Rows from block 3 of a small segmentation model, named by matrix and row number. Rows with one number within an expert belong to one neuron, the router's apart. Each number is 500 + 50 x the weight over its row's rms, rounded and kept within 0 to 999. All counts start at 0. Numbers have three digits each. After the name is the row's rms in percent of the matrix's.
After each expert's rows are labels from the 100 images, of 14848, where the router gives the expert most weight on average: "top examples" is what is common among them. Only what is clearly more common there than usual is listed. The data: Sentinel-2 satellite tiles (TerraMesh).
# router: router (model.blocks.3.mlp.router.weight, 16x80), inputs 0-79
# gate: expert gate (model.blocks.3.mlp.gate, 16x160x80), inputs 0-79
# up: expert up (model.blocks.3.mlp.up, 16x160x80), inputs 0-79
# down: expert down (model.blocks.3.mlp.down, 16x80x160, transposed), outputs 0-79

# expert 6
router.6 087:496556469580500473463455436508539519513422589479530490419522491513521492437597557489522444516502579458585543538438555564556510467564493460555515437494503508472535466509372489409584504415468483535517529440501459443458588522525444601419527449
gate.0 123:477528493410606510496503498431430507508540441496421536514426608498502565463468521545390499536486425470496493515582466537444461569565509476620526510457472549499503560523573474553437499578504531543429573495470522553465501398509594529439513525
up.0 110:460500603572457507521560548491525454463470432555536540576496489507546501562433495422553540444566527463472639395563569483387508456480516493495467550439488460576486519452497520550446564509522531438457486573451435482557441481439501442537445529
down.0 116:468571460426508568577524550471556477497542479476452498433547533499540614518471485522409486540535378521419553423513449426480588493477490564433484486518438530536441488466463493451422526563565540486522489524495508554436466638579503480474446528
gate.1 081:540499463437516522470510479441404471477506421445534473485475521433500594458478595558392513560660469448431587494469477513502460586501448460582476491518519511565510473527571445490593549515565453511413534561538533480474529551554491527475501515
up.1 087:556550450473562488502489460505503462539513376486480518495523580498523543506483629514430495628505352486480537488466494527509441509521573387504493452503513528485487496439504467567582509559518584560459571492582504447432513514466419566478461476
down.1 083:567454539558571439354459440523486476489502541520532479516453510508469516488604481485580459451513596510505480542462507526586479547446497481499461466515469549453548506497530457647472472481449451460419581448492527523514531425445579600541565451
gate.2 081:489413599433546506515487559570492520507435477491483486612453517525559424531462479444442501458481432500426506441583461520461436508481534556458486538441508490462476527510509452443386494526437596544520523520501445518494427390412618482499545544
up.2 094:530518547532615439547602537465502536513500434546446524548416519388448522519472526452469483522547480549491599459529443554468456480537416501543513526411490482571527558520496472567436493511548546434447643486511399551465503533502557560486515520
down.2 080:411582535552448588432555461475619573544479539517502541523491517561525555419451466476530497535574527540474545423539498540407577442432459520504472443506487455450488472471458500492414483546535435509369454506447537529489456571464510407522469486
top examples: built area; crops; main land cover: crops

# expert 4
router.4 088:522464434449406435537484535469495500542585442462508526577554486460558513476486430553503446536521528542495495559614472453489515457495538567505432456515574559498477538507619400464450422567503502494399495427456543510516518586563554440463487423
gate.0 142:568517543522502460569576466444466563474464524485425470509527539462462410546488454519524458593396472520581510531548490550535576606537417450496591517474471483539529542528447470485567445365532453530535471513522462464578466460449401531508460525
up.0 149:461483440385484476533521622472524527525534514485450541469533419446463500530409465457455517467533546520523524482584461438568515439479454525458522520474525603639509464465528436448384527489461449477463468478543491528573457537576504445391503483
down.0 152:503480524538592533484571493520498489562498509530520583404462417520429464564449503503635580542465558464565539489504544517502525498451532440464552510449477512532466502373424548532522507472446424474578432461519409472534509561450483556465446408
gate.1 091:557561519524464511518524393416473550533507424468542475524487575500501541446489515638528537553393453459558551502512509562432500578543445400578574521485478501514550528500452534499603546473590398507476545474413469452494532509496443503470500508
up.1 094:462401457446537508511465546509481531554504561526434567454522419511477478469422527393461454460570593561533438517545508489491435420524556498482520469509577514459467485496561332491428468555397547521461426501572541535512456521519538463494522473
down.1 083:470482521510512573498509468456507531552447533431506518423499463539498512498437532498530506637474504401602488468546583508519542517518527466460587444478520520511455472450443413440512554499485444550462430487524476437523617576414472417380516438
gate.2 136:503489468554535485466494336521520474431439549494459441542493616551520501517562513517530475518392474516553432522437513556518510488499548437492508453623515421404513494549487559543556500527565581589506451482499544445488534446461445540589489504
up.2 138:434480492471514510433425500554540528519531480472563485467499512547536584478543530547392527448539443462397532497431461453573433414504529581470446481497524533539501459446523564530400549587469486510469593461468476548380557498540583521454580488
down.2 142:528474510540516505501506472532457507520471474501478566428535459486499427556469507539535532488456514429633474534547578465542574506525523416501588507453497590554492516424420546602556504429458413488583482437517398445542542533486456573431463423
top examples: main land cover: rangeland

# expert 14
router.14 150:411479481527590554478505569474552463493434553459480516530404517587424460478507494508420595498525411436419508462452390561456500453440392512528460514470431460514459471454383581481454474502482505564534523499471481519571468461470550541522513531
gate.0 092:606487573535413538498528543460522557481534431541474442515577559523584574495524454519543442477483571539548609439525458419441537525528505456445525543533459537503403539500523473577415511496508473481382534505482461490542452505520385497456451564
up.0 088:565561444540490431455501584523557488519536454456482401488525515490558533466607548475528452466525462552491489511480363495474499516474439561492422539576458516397536479519540405410482452528509582481434558538539585527436530485423475581496510516
down.0 087:479602567510540483487492579526576437432518500518449454553560522451542541561586540445469482486514460511507533475464442462487536471544490583451449562458422568445530514483478478485398487456553601442504557523389526522464443435511577587540588502
gate.1 092:529502475498438585537500377406355580497586502453523601475477500512430599498420489578482557563579517488497510510473616486514504489487507478518493475463483498586414495482488557520527528473565462477477480503543476526536543565578449430502472481
up.1 092:513414563517447532601457478444511519505464565492460537574495546590514503458526463512454480395482466541478577421502513461433545455551523491509508539489478425469409509500469414514434523526490586519431597580489441478585458507399453457540427554
down.1 094:550369463433560496542536540555495577506489513525428543600474443463401401544430505464583468492380608570485470548586514542476475475576511530457468486507511422526507511503504469478491504519526566445570469413521504505436467540504474434490492488
gate.2 077:472516433572490457447541517506418510488496464582520476385483470453353494561502490535524513503512507471519472604482436511617503479480528434503561449527511542480534470519495584499500448460415514482613419420520450536532515566592491529435534439
up.2 076:542495489515529432547432591558620479477415595534412416508534521472561500496561505398481373432439512510521464426577460525463513529532538550473520512575551471508516465577531452462495498501424490587527530495560517510528457529511519540472529595
down.2 077:614406483409535425555505516588508525515493516554470519534499450439432399457484534456512446449370551578524462557585512463518447559618501555520506501482539502480571544539571393508515487491471538458548519465494492485400497471538505482478523489
top examples: snow or ice; flooded vegetation; main land cover: water

# expert 13
router.13 089:598540560481478482505498384527525629507564418516516507549569542493529543524526523553578467456446547608539537471461566481523460490502590483470516546489551512520538491498556502568478582556549478435423500440496468483387568566514480405458514467
gate.0 062:531448577531454458548517477496420505510448607476440441530528539501520500516421380481475449526462526444459542458451514494482569563490479410480552450554500482510454493542535558532614428481482478511470577526549516447561481492461432427660459528
up.0 062:505509483550522481474528492611583493520453459521538492563465427460516428542539495541574512492473520580528537433433397459406467514448520377525539566464554462432554543471447518471596524489531434467554483482500448378483489505479431582510427494
down.0 052:472444466507541469493487472418538520466497581471469530512360539513405527485541586502455593439536462602402460488442526566532569474443456528468452537556489451430571469444471472453512503523522583532524460491465579552534501475531539418601534492
gate.1 019:509609456480560507460493509461506488474451587472552485481491586478520656401551427526525432497473395513474496447441488463546597587447489558502458506578426491445497491557499493507439520519465490514564541541490527536432559555484561558562564493
up.1 020:507500540492494560478435530545478462493457422486559469535612610521496538401468487529533587506460545488418533513503459416481457554469407550546552579496445486480485474430458420538667502489497454478569492503522478529484476484505489404576553506
down.1 016:477505501432581588551526473513553574465444555444502543515497478444531483472581444514468424480369482516456428458624530485506610454600446565507515521486438475543503520526412454439524505457544529481496478461461519486457499592527588482427535529
gate.2 026:516432529472465488528508525549439535524498507478445533596456514511496458473428422482505512470402619459452461523606490491433468448496523748535470485515499521478501559519525458490489424535472501499503492464494493505484433449514529403545521525
up.2 026:553524492623417484542494461422579639598459521451463452503500511573448420455538517545474501502396482520620460485512474535499470471550489429548580421503527469485503411483476438484454436495507476562463466442465518461518536493448448439484513501
down.2 022:545515513628470537520542507536535484556507461537517551425481433560519460510530463561523511398562468566508562483443431476445547524330491525422490526443459499502449558425411542544491449550480473415539575483573470514485498551481492514514409511
top examples: snow or ice; main land cover: snow or ice

# expert 15
router.15 124:514453494475463496540522600532438418466403544529484477454528418446522465489468489404492450501520532439521438524581506454497547562555475476519536472553534506476496512567539393444566509426451545520564462591565561472573392439479485569546450574
gate.0 060:451391556551487518508425532462498501485509519499541588550485498550502509510447565414428551539599522440407502474534643492490460458476533504413409461506519420482440482427515447570452561537500540546479437533480479474579459497454523506609490500
up.0 059:506516592524506477447577474540453549491509472548450440481470465491439415477426678477455569437573559515468593506362516523549401565453408464437519457475508558499511531459513532537517497519506486465490507502532513506461541428509454520567517475
down.0 054:505590557529397444538451535444506525527537456432492450571600595514526555481458547439514536556494447579520579502494489500444426522494460595487496501511469563397528493478529400501441456553540561534421517537481511495495416423488425519577519533
gate.1 110:556553545492544567520453507492503495563534554484470554458384483539487504477525535455455615440500400458485498356501512564509492527488471523554525597459517455535502400445485446514463519495413413554473535507495433499528558497434604495405523534
up.1 093:468462514427549517501601592541475515488532429504547492493497479462578495593437413527417466534536425464383462475505449447544582542483532514388473468453473530575427571506537541499488471519537497439522555554502514479425441545469571556534418530
down.1 102:453552513489512517378538536591591448475449497638493393549456470513531524483558457414559531477582508524506504443449435417409497510427450509507451531512487469456535445535524549525476509520552527477441511561482534557522424445524467496507472617
gate.2 115:421491573506506477460499442592480550461418504505464530630503510456543432416457471498483465427526530468530495531550507528449520450485470549569529488426465535499592544546474501477536507475486435466502522491356439520411448452526551439541621425
up.2 113:593420403507530464546533497467530435519543506511499484435463446509416437537548524523546538535428519560481466536492504466563500459485526426476461486600596451458495495453503500457512480521571555524547392479564579419597539548549452471472370484
down.2 100:424552480574469479428514496511597483488517521560531493559526481506494500458627386538538460379529523567467482512457412471491521419483453521544450543467462454506563457558484557530390482473496556433464522495416527588521497522533536608526541533
top examples: water; flooded vegetation; main land cover: water

# expert 10
router.10 091:534556585531443497417498520498517626546559481535531527500533473486452536506447546492527544421583605532549574426452536483534467488449449599503478557437479527540541505440526571578390478471469415428445508465464423517441507546502540461464535458
gate.0 095:461532513502464517541490486436508489466485469509449534519606544537484522486422549368525495538533525531634539620495528529407386571532569491462544427488466573406473556467496505618493476542473512540475575518519568545524527486507427510515515500
up.0 076:566465591582464503407537500570540517474542434621519496525457490523532496404461520411534472435586560553475510562532490454410456484446473463577492469478549556446540558540606470552449492578503517500423481549459585557473484461529543499521482498
down.0 101:475495507427497509506542570559541472506545484504466505611516468451583491574486410520486459492630519484426536468465462539489546418492539522465393491501564436499427559549587585396500428507477534435446548495492565523475468513496569426525464428
gate.1 087:546435554487616494499542471443482584498436530511501545467395536515401496447423480411409548536533538502500600493493551586525462490469461459536495456478501446489511540500484535523352560551473471574460556525532445497562526475487470494438416558
up.1 095:610492433483533477573574492532504549511433524490500496407417493492445451480480528430481477549503503561454525500538549511504492549430442423481413450541564462564519493479521505523536578580518458549521463488635493494526492538514391467440381594
down.1 102:412466528560540577413523577466523670425482469514538515539464522501523440496516457526533492543404571471510474498574512580448548472520456563467442494458420465509511554458427500522425542506593443513540484471447490480521480514466521526388550563
gate.2 008:394519468406602512537494530439443507450569475399430510506489553448442510586509611550445540493370470497474414460508455531532510497589505461478550588520469486522496461482469438542488472545490457508514480531469625465516535504445553550533544505
up.2 008:520522430440537527529415396455525480553504470397435527493578546447508498561519563561449568375420482589508471553467476462550528550522478445530548583488467546501516460526463503533466541588523462495565451441463549484489547583598460449472533504
down.2 009:465560450514443487501482450525486414603513530470541608567459446590511398492511482560506547385545455503505426607570540491515488499516438462581467525476508469442496496464441448513592472495452519538542508524429547502489507408450552545545497404
top examples: main land cover: water; main land cover: bare ground

# expert 2
router.2 093:609535548498482491506491385522520616507578421526525497544548538504516565516539522562563467449435548606540546473434553479520436501505589496471532547486552500510536496506553510550466573553548477440430512432493437492396575558519472403464524470
gate.0 148:442479564577406465541569539458501507498423488513532586560535507439522550504442451506459513412568551423462565448564506566426518423466507528522486545464474467526472533536449567458489464430419498493532521516483380524568357539471473541551506492
up.0 143:529515471446561505502487473504515447618531551474531560352482472524461501506532536521496486620565519554538451545598547459546485512478521492462549414501560525533485467436495381477598486571575434494491446443550447462486511571570490486431490456
down.0 136:571526487577489534502539582543547480523512398456601500490452454492508439593529462591533517485465492473453571484538472493453494532453488491433442509437493477620436508432471542460481517563548427447559512393500482491516531598485538537362469483
gate.1 075:557465486534562473508421518500416512536453507523485464506425485525378493472479524415517487485441610444477571442468452510475341490473480504533471440488508408582512462550515525489466508480473431523559604468591441466510466503482483433437536584
up.1 074:537568511599510515501464518472518486454566465508475478475434513530479530595550554407507478552546482405495490354417571566510474489494525564460404467425498489548428466465433528528489503452494485485550620489515417517472556587475579464466541485
down.1 066:511571491535437501585501469445516585514527531405427514522567514509465422487497432435483456488432575537538472552651523613453551458603448524525548491464487475564474480502426453492476480474523425525468474382449464526523509529560448509455522492
gate.2 042:457551471474446585469449475558452611506530437556499493557486506459499503467493550548590549489500586508399527522444489472408319484485488543541538521492499477467552520530514492495568587510543550425526462470510593512443494518575483435487579543
up.2 046:570551570537541512453503527517474512467423519488470428467398502472492538456536506524462544387518399451420547383435446500548571576465459506529482585475448474493501423511496532496450485459445518535600535539474507533480610527435608525472528485
down.2 042:548408472525534569515492459528540547543427478486511542416391439528470495488450572516516456466430480579502390531553528506503510532582530460535460509472514471448475481495472402610524475517525519462529540481522451567356520617445525439529540460
top examples: snow or ice; main land cover: snow or ice

# expert 7
router.7 092:607546558476480492513500390523526621508581432523518512547551530494503559515530528582564469455442543610533545474444557485519450496514588505472516549476544501507538501503552497546458579554556478442431502439490448489381570554526469410450534464
gate.0 096:461521402486592588451442476438563422524509498520674610358487459568568583408531534515503482559488501538465499498481517458513482524519592419495538452519523536487451503479541479518481504578491527500478512547546539548460544497501541520497473518
up.0 104:477484486495496547461444494525487403470502470522615526416531453501577563450491635474478481526570509468442461493435531416527457506495543355547511491537576510510481468571581472528572522511497537473509435626529571495450470495493517521599466521
down.0 107:434547523555601527479526525529522513415506508638473540437520479429497510529515565469547520509471496473550507483493460474494570477515520550459514501447417489475532528429426495392461612477561499487590400466450418523426485564514523611437523461
gate.1 098:502473534518566427491493492550471395505456489514440452509409500502464424607520535555417461508468398495404441490521479494550566468440574436427545460532522483475477548471431447505580466526541553475618535519553478452479427472478526504577408503
up.1 108:495617526420461474488524534510541482526521477504512473501601483457533573516382505453483558518591454532570554444518436497447505530479502610468476553476538585546520495476592600515423452522536381488401569546519484554478444514536469471501470514
down.1 117:537474517535635507443529533556408571455468521499462467449452522482425451513525455508518510435436529501501490545459441534562571537545401530496550507490409516566520523506443539586541469431530375499551535432536414557510532487516478611457509558
gate.2 016:527591437511538497504500515414457476495462409448531481321463512540476592488469520500488495479465350462479581519406482537581506562502480515559541505454499479539460481524492509474473528490472481542483477597584435486520556546451472533389499502
up.2 015:455442340546554540492485522443529418505544460440512538591475449492505457503525519543440454492489514432511464480442458492487558357558499481551506603484514455549465423623502517472459462468478479508463526521545620512560515492458527498422539469
down.2 018:429489549560501552526508485538499442461471447561535503512480487478475517513414547465631633588540530477498619474427511477417500459485523487440491526484468531469518541376421583513531513479529492535549419538494504476570476536517460434530394446
top examples: snow or ice; main land cover: snow or ice

# expert 9
router.9 093:605534546489476491508485398532533633504580434508519500547556534492520557519540525572564469454441547619531540465446554471522441489508581501476523569489542496509535492506548508552465569554551478425444495431487442481385553564523480409461542470
gate.0 144:474524567546489473515551554484455502533483461539479544461583521496503517478336434412473496576544464463591565451521478557530561474511461516495595441456469508490452593527493519497468420410420491534515566557572440485560475514463434574440440499
up.0 165:578470515546588463619555512560481449486546484532457526498537465458522424563486483413553439550479630515535488589597534475497561509591542492440489444482499544466465606460491401468596470475532548449546523472527473520509471527487458489498451430
down.0 163:560589463461546475546562509441576524610586579445406481474440484512401486551463533584495561537421436500485506426574449573520536567486457513516516556462510475589537426450467486413461441476438431482479459458458500471501504534479535503452505466
gate.1 011:503536367483491577586485498447461589518389487483525522426542548502507494501459593572511491497491436564561538436497559489555571501493518507517535519539496512524511432473502565479539486504452411511579513382626475488501474565522395551465458511
up.1 010:545490553513418463494565444506650569497484526524498453470476504487450538528506500435505418536639416520492552510566432486450460490495457538528498467448480459463493588509563474498518472516586594451446537512449484593399527596528516517543485558
down.1 009:500468490547480481492513460443405579500445407434557513565523579526478538550518519605459470497497504598365470513536474508564498466463524420504417449530517436517506568458468539570446462535518533466529565411583581453460456535509455568535541467
gate.2 146:450531465408548534414443524491518508539475609470579501523484511544503580417520478497475487573463406438498425483496465557456448533489465598563470422504482432506480471605523500408469484503490473582386455549464509462502479458473500562493563597
up.2 110:476473496517525505463557506505578488449398541570611507449437486462456603487503462426579544545427482433542502471505565544539497621473521448473468501492561468502504548501486554478582590462516516562549452581513480460579523525461421598478435543
down.2 109:390402537548437528469426470539454519401368474479594520525539564561551499378498494462469463489551551467486514573485588475467451464569448495577524468498447518428487561586486480527512545471490539560517512570490507543503536440493482503535522574
top examples: snow or ice; main land cover: snow or ice

# expert 3
router.3 092:606540558487482495512499385521525622507574433529522514541552544503512555515526514569569462450434531613531548481447559477517444490520586502471528548484543509505534502500563510555463576554549489442435517433479445493393566560527466399461531458
gate.0 012:515540377526611521550431507450518631496471485507541446458390499534490521512483598556497470512503473478416521511614478546562444588543456558495454541476438499510512534474440457487548540444548492522496566399445547504470524472457536539433456544
up.0 011:514515550539569568605495622488510531507553532468433489411379451530550478563400531393535480584483506458443513538616567594449474562555521566465538478519475513500461445443521431504522514517521482493542561468488462500467506531450525489483563509
down.0 010:473442429475568495522480480443540506463508550420540547438419516489411504492501522574500507430390462482521525542534605495569448413580539435435483550489556534560528446437490589550397524501507447523547422484401494541510520487540540488421480531
gate.1 067:462465496467541586498542559469354522514503448460544463435539482450529492454419493586466551542520517429485481512458504522478513410544461458614610536473509507655498458555500536476536523492509527524497455588507561526537603531484552435490520544
up.1 096:440574547512456505478451464381449553424528484495562533575513565467543559477587487557483463521578540514496543503521525463465514554532480529487459510450426475439538634493473386431528543484652482450442526492429472496501429465501476441516529503
down.1 093:442614408389504515494461491524511521546529532431489460494544542532517562510541465613449450484497364539440452467486375479528486536417537589464494487522485516541465440564518541475471474557458485499496512501546499552400477519539519614496538552
gate.2 129:473452406425575561513512527527428483535468526525556544486484447502394405400434527524455564532559533508395477604493474381457483478497485435556437488480492545471489523447497489473450501546555622472567511528508538494521458492504523452516399538
up.2 131:554461572562444477478507504499492509386500539502516398593422468462483524581539543527520534427408570471499420479443530489553487536545477543493440556545541439570548445510550542553434549445587513457541498496420461450497496503477504433612575536
down.2 118:566467469392555485537514538573573546525512543526405443488444453480446466570526596479468524482437525549468465433497477501555474523419549528402452516566578493472533442419541493421501546612536500472511468406553520517458444515578524427465521474
top examples: snow or ice; main land cover: snow or ice

# expert 5
router.5 091:614535552485485498493491387518530629502580450519510506530548540502512568519539515561567471444428543618537517469452559481524460507503592502464530562509535499499528486500557508552458566556545459444432490436487441490390557560513472391462530466
gate.0 083:556457435523553527479471531532548517518488467496478447560462523438472491583495622577485553588586474481488486544535472428537438387460476525469440485482523503494550507397463430505579510502571584473528426421444451441452469583572508549521504437
up.0 086:510482705515521562511467484591493520507466501499568509485460419494462525574575488499529534499538445525443471466511505497563413514473505570456586542402545437538519500544533372477578540459474508502479391528550547530504462503491536543490524551
down.0 073:482424497492502526540564483448414524490583448563563590482485451444459434483373502500477485496537566487458545582541513521480473540558492478603481551414476486499541659513484469459513486409468494432577494512450564504483475543480564538517436433
gate.1 013:442489469442475525471519491529496543513382448487473487503592419460526491370473359549522510416430560500579605489466490441400501429497471513559515526438464507463531533545472569525468499438507496413497524498559439495509499528535431482447424505
up.1 015:487437490495528541514471416477540556504606501444501481487500445473507596482466593483444494526559516537487459526517479455607443441523545517519547496469515469508493492494502381535481508538510513474458516413449525502433500521531588436470727483
down.1 015:552480512507476478481477480485515501701606513498456475565507608591473503518606537555439544528438323529480458508479467507457469511498524515513526507495497449401537471473496468481482476500502491539436504375478497487518495424486496481490524530
gate.2 100:505492489462491569560453498496390496502388441444534521524452505556470483431429495543448475519507476450462492616637528547432404517517469442577528484478497431541467511580483460441516544515471412582543448513530545518472446483500554550424504578
up.2 084:496462496530480431492503479537450445546488521568449482481428487490519497431456488423437470538642556478473537540506440442556556368519445381549542388543567525467514489541519556456570420445503536508481515496521501538484501486634498484496435474
down.2 083:562396469555446492476489590487404530396505438568553439502495450398493513530493525496541487455421645425522467558499486478505373529568480474547457543482502513551538511584564524506502545450496530408565512512502539506519531508527520487474589503
top examples: bare ground; main land cover: rangeland

# expert 8
router.8 091:602535559486484491502495385524520626508581430520525508538554543489521567509530520576566468456440539605536543473446551469511448498520591496470530552480544501505546504499563510540462575560549475430440501446484439495393561565519479401453532468
gate.0 141:480512346454478499573501541482451480513469543383445456464504487512521372522546470572463463447461455466512418579610503515527525469495451518502464473524496535555482489532464518399572393496496551520529418442500562434560486463579468531503478505
up.0 128:482465447543422452595456475415557463482583488549479568551560484448517531535504558463491528456437439465472374558521502606487494516508522460501424520560568493455521455510519552437501499450476487519538403408453490587522453537562466530600557451
down.0 126:549454440497554535480527443415414585453529509474553574482392530515431610417519491524498433475508496522392451559562532589516519503482501502528379447502470472531498511558550457520529542544508449480469495488512462610417580529510545468426515503
gate.1 024:361442568477498497497417427510529537504521517541556582481480558542437496463494556462436483567484519460560458547413596585574443373563510516499496407505498492441525543471492400482602522501482494561443465466467457522517526497516517524440524470
up.1 026:476507494420507487480566514476460489482443494536566443469479417377485513530541487552523488541585434521483485468465470431537509539436490422502430550490511494565567523520579433433612524519564430450474466613494578528501504490523654475526452524
down.1 020:446568558516491484488522507542621546528555498525471481512465514406549508538547491522507518386568403527457568424397421496502607503386465537423471488478474451490493543469497651473472469483523483471529550443506491477490507566462520572474467528
gate.2 146:436546448472505543540463544505397442464392488452522512417544454497504499535450465460405426463519473480458471496504488439574512475423500480371562432562509543557428476559488545479536530502503539462631512527592501562497452555538508452568564502
up.2 153:503412466534451525600427413528476593488450504481474592550551487557510452502477550504466471460495589474542484598586533528479497390602583479477459478520520424441459485487446523505552551480464531528563422420517424501454472520515432466519530429
down.2 162:423500537591442421460561476490585484519497521639561533498517453430452525422479461427545561472580542564531549506440476491475529443425449478543494510486507508399637553485487542498481470459505461474494538532483473474586427511517473549570435457
top examples: snow or ice; main land cover: snow or ice

# expert 12
router.12 096:555528506488493530446524536549459462569562442507544456496557504506530491544431447507569542582399472507580406507459543444548523600462548488456514438541517543490442544457576557597531389545576472467502537443525462445503530542426433409542489470
gate.0 148:456407425473498505497516523404437497477546475556524585523436505457469549496489524559417527445608532494302489578511485497517467433530493427530447512559571490506519514523550514501478510542473558490448455484471548595557440511581567478515474481
up.0 124:557414520497583456460572589514368444472527484592524504499380470473439523470408498434514578514506556391465487550465533486529469516534491449550443464532577521554490544516616578570471458527484493513486510516478502528552512472474588447498466496
down.0 131:640489527464613495544555561558483436515542473526426484465455491461410438566501546510527565482450492490442589484483463429523500573511426491509520596414442553584539519425457472496505528456484496406589511481442460503453517513510583546465488508
gate.1 056:430546530544478531446478589500445530432481450525462356502596486455536570512424557425489506518543504429583505532424448517483493479485484551483652441481496590479512535543504537471520503482529556487519540497528634545557462477528517546479566531
up.1 061:493513508427580522430402528415437504439536498507491469531549607509554667499542466477542427525394531541522459504518535562486538517568557537470556493535458530400463545549545403504535479529535524496477465507522529505512486448512530412472601495
down.1 051:535537457404550443519511513445516512574571599559427607473500495519372487485486561484517562544490549512531576556565512565543492504575479523550482480475479540475531605422487487440519405466463491498479447458458526476554445431550465554451445419
gate.2 168:446497569575559561411489489493489463484491500512521494632406538568535534495544535417515525498606545419485501477425508666488440450438479468511445481524485484464479461483440516512542527517490544536408592475464513495520516424449556544557556492
up.2 167:462414505420387454575449497419418571537493493401521524522539476457536516495438517526405445478547601529502565571524499483520434497575472501464550452494585518543498526533574414463481539541520496492436570431550588442541468485553470462475540499
down.2 181:543474562526393437529511530546465483545493457493485501576601426451550426510428479397531468543537563510598456512519538482507480476555521468532548474486572542457488505566562414476541435435484534470458554555574499428564451477438425434585469460
top examples: main land cover: rangeland

# expert 11
router.11 092:604539535483487502499498391526529614513584432529515502543555543493508568509531530572563479445440547598536544474449558465521447488512592503478517548489546502514537491501564504556457578562549464441431493432488460485387573558534468416434541469
gate.0 177:495516459563382444437497496447506470416460437499575523533574489494479527507525519468578460448531668506593522528531595568503495490387514440465436486541517512535483547565530552518481497464477496474475510509549556500612489438539417429511534495
up.0 188:580459545505577504459548493593524474537512527527450421471407518506519478503568472525502523505498347552413444508506410396536592461470458521506504504541479506440528457416484385482566484564581469489500526520475455477431513553477559564532437508
down.0 184:526419594526538424447502480536476546537442534566448492508512488508434465484436586404607544515540620538593549505429560529523423461465482462505575493520527551392558514476495479556521466454447469490476514504536464439504494398458460465584498476
gate.1 136:530497485534434540530494443466440410520554494537520517504436447473483485581544389554561529433456500422510406505509503547500567564518507421541549558486503469519478510533465534519710479401496471428557568541506512460560523494495519523551472492
up.1 139:518415521510546505500524535498516429446474496526508487457467457433468518521586489475526478495453493603490422592600418373494524529541434504450586513514455511461519509489495380570478508523629536437556522520494574594522475529545508554518552568
down.1 134:493494532400518475507429436504476456451431557491453476534516576532489588437475532380470477532538452499492489505524537471509468502506530593513500458583504558447514452573551421522535594534511496563454534590534408557459442389553463450586523558
gate.2 120:540478370458584425555555543455498459472507595463464462409558473492463479612544443522474438514391459514521465462495448474583621434482493469394477484541493509597447523509516568452432425473486522492546506490537499528539509499486478455465510525
up.2 118:460618480540422546432395494453476486458516570511489465547497604513614513485568526519602552508519587449529504522524524459416519548522502540512474533546450505399554484466505377419609513494539500471494475538441579452495522475534517504506544501
down.2 123:464409508552513500438468494482438551353434474565507483524445513496491546529479596521517526444551608393526541508391562523496401460510528407524511502496522471538504484530523640575485592455448512496517472494483533498513552444474509478501564511
top examples: snow or ice; main land cover: snow or ice

# expert 1
router.1 093:600542562486480493502493389528510631506589432524510512539552543487511562516527528576561469454449546611533537473439558479517452495516590497475542552488548504495533499500548505550465571558552470435437497432488432475393562561519468414462535464
gate.0 027:480495582524563482488653508453534549457603490564502518516406575489462453502495518507482588519378502523489491458456511592449543453548480515539446601471488508552592561494454494557389444506520507503492454588415510521479490507443519517545475518
up.0 029:480509527503458443502565443519519565458465510426510473475376460475559424442616459590434471506412438458538528535497485558585527459490479568581475450510516476504577552539454493465461551488478431522593469488491384445479587467491556543477505451
down.0 030:582531408540536475517478471536448453533499538456558536449426461525475419530607471586482490394405493469562517563520531519533427524539541413550462475513527526564472514513495574523542523482421476531543520406507468473527507419527500613394446490
gate.1 142:560525428496527496523477498549526455509450557465460473431431497507404481474511550448570588540450512457549536437507505506499473613438472509509481460540522512481528417454465487425622554477490401543561503506606462462505578531601408550454443532
up.1 141:447596503509449509494465500534605461486501519497502453529536552501538526486569358506541481490508481516547567526465421463503556463465498608480485435514427542429517508497406590389625499462538488499552493481492487486505520548634449569510501459
down.1 118:506479435450483463590515474484542432493479552500534574445533456417485548443487422439401411451585477475420512509572482493551605542459496512521473467515543491553482552591554490420577507481412477484513578561523496502508489594579539556477444457
gate.2 055:630549542538523455519569446542544491502576528512483510510464527528476511534593509452445430505461359551422424500463453519540601494461521527512404506527505444549509450567536473491475455467501494479517532581509482596423531546470569590591493497
up.2 055:457457540459590542537414473465541528594597560514528633431548449545516561438423547462486496483533538567418487459538530482480508498423531524453596500433514519442447516474506406453459497552405490496470472465502492515454463547502590420510527461
down.2 051:499481513427466536514573531539505527420451425541595511479598437421567512468432456445482452529502529526489580440453506432477540463410523464478500486478502483514488630549519558452485584510548524465527529611562603475486499570485491445478401524
top examples: snow or ice; main land cover: snow or ice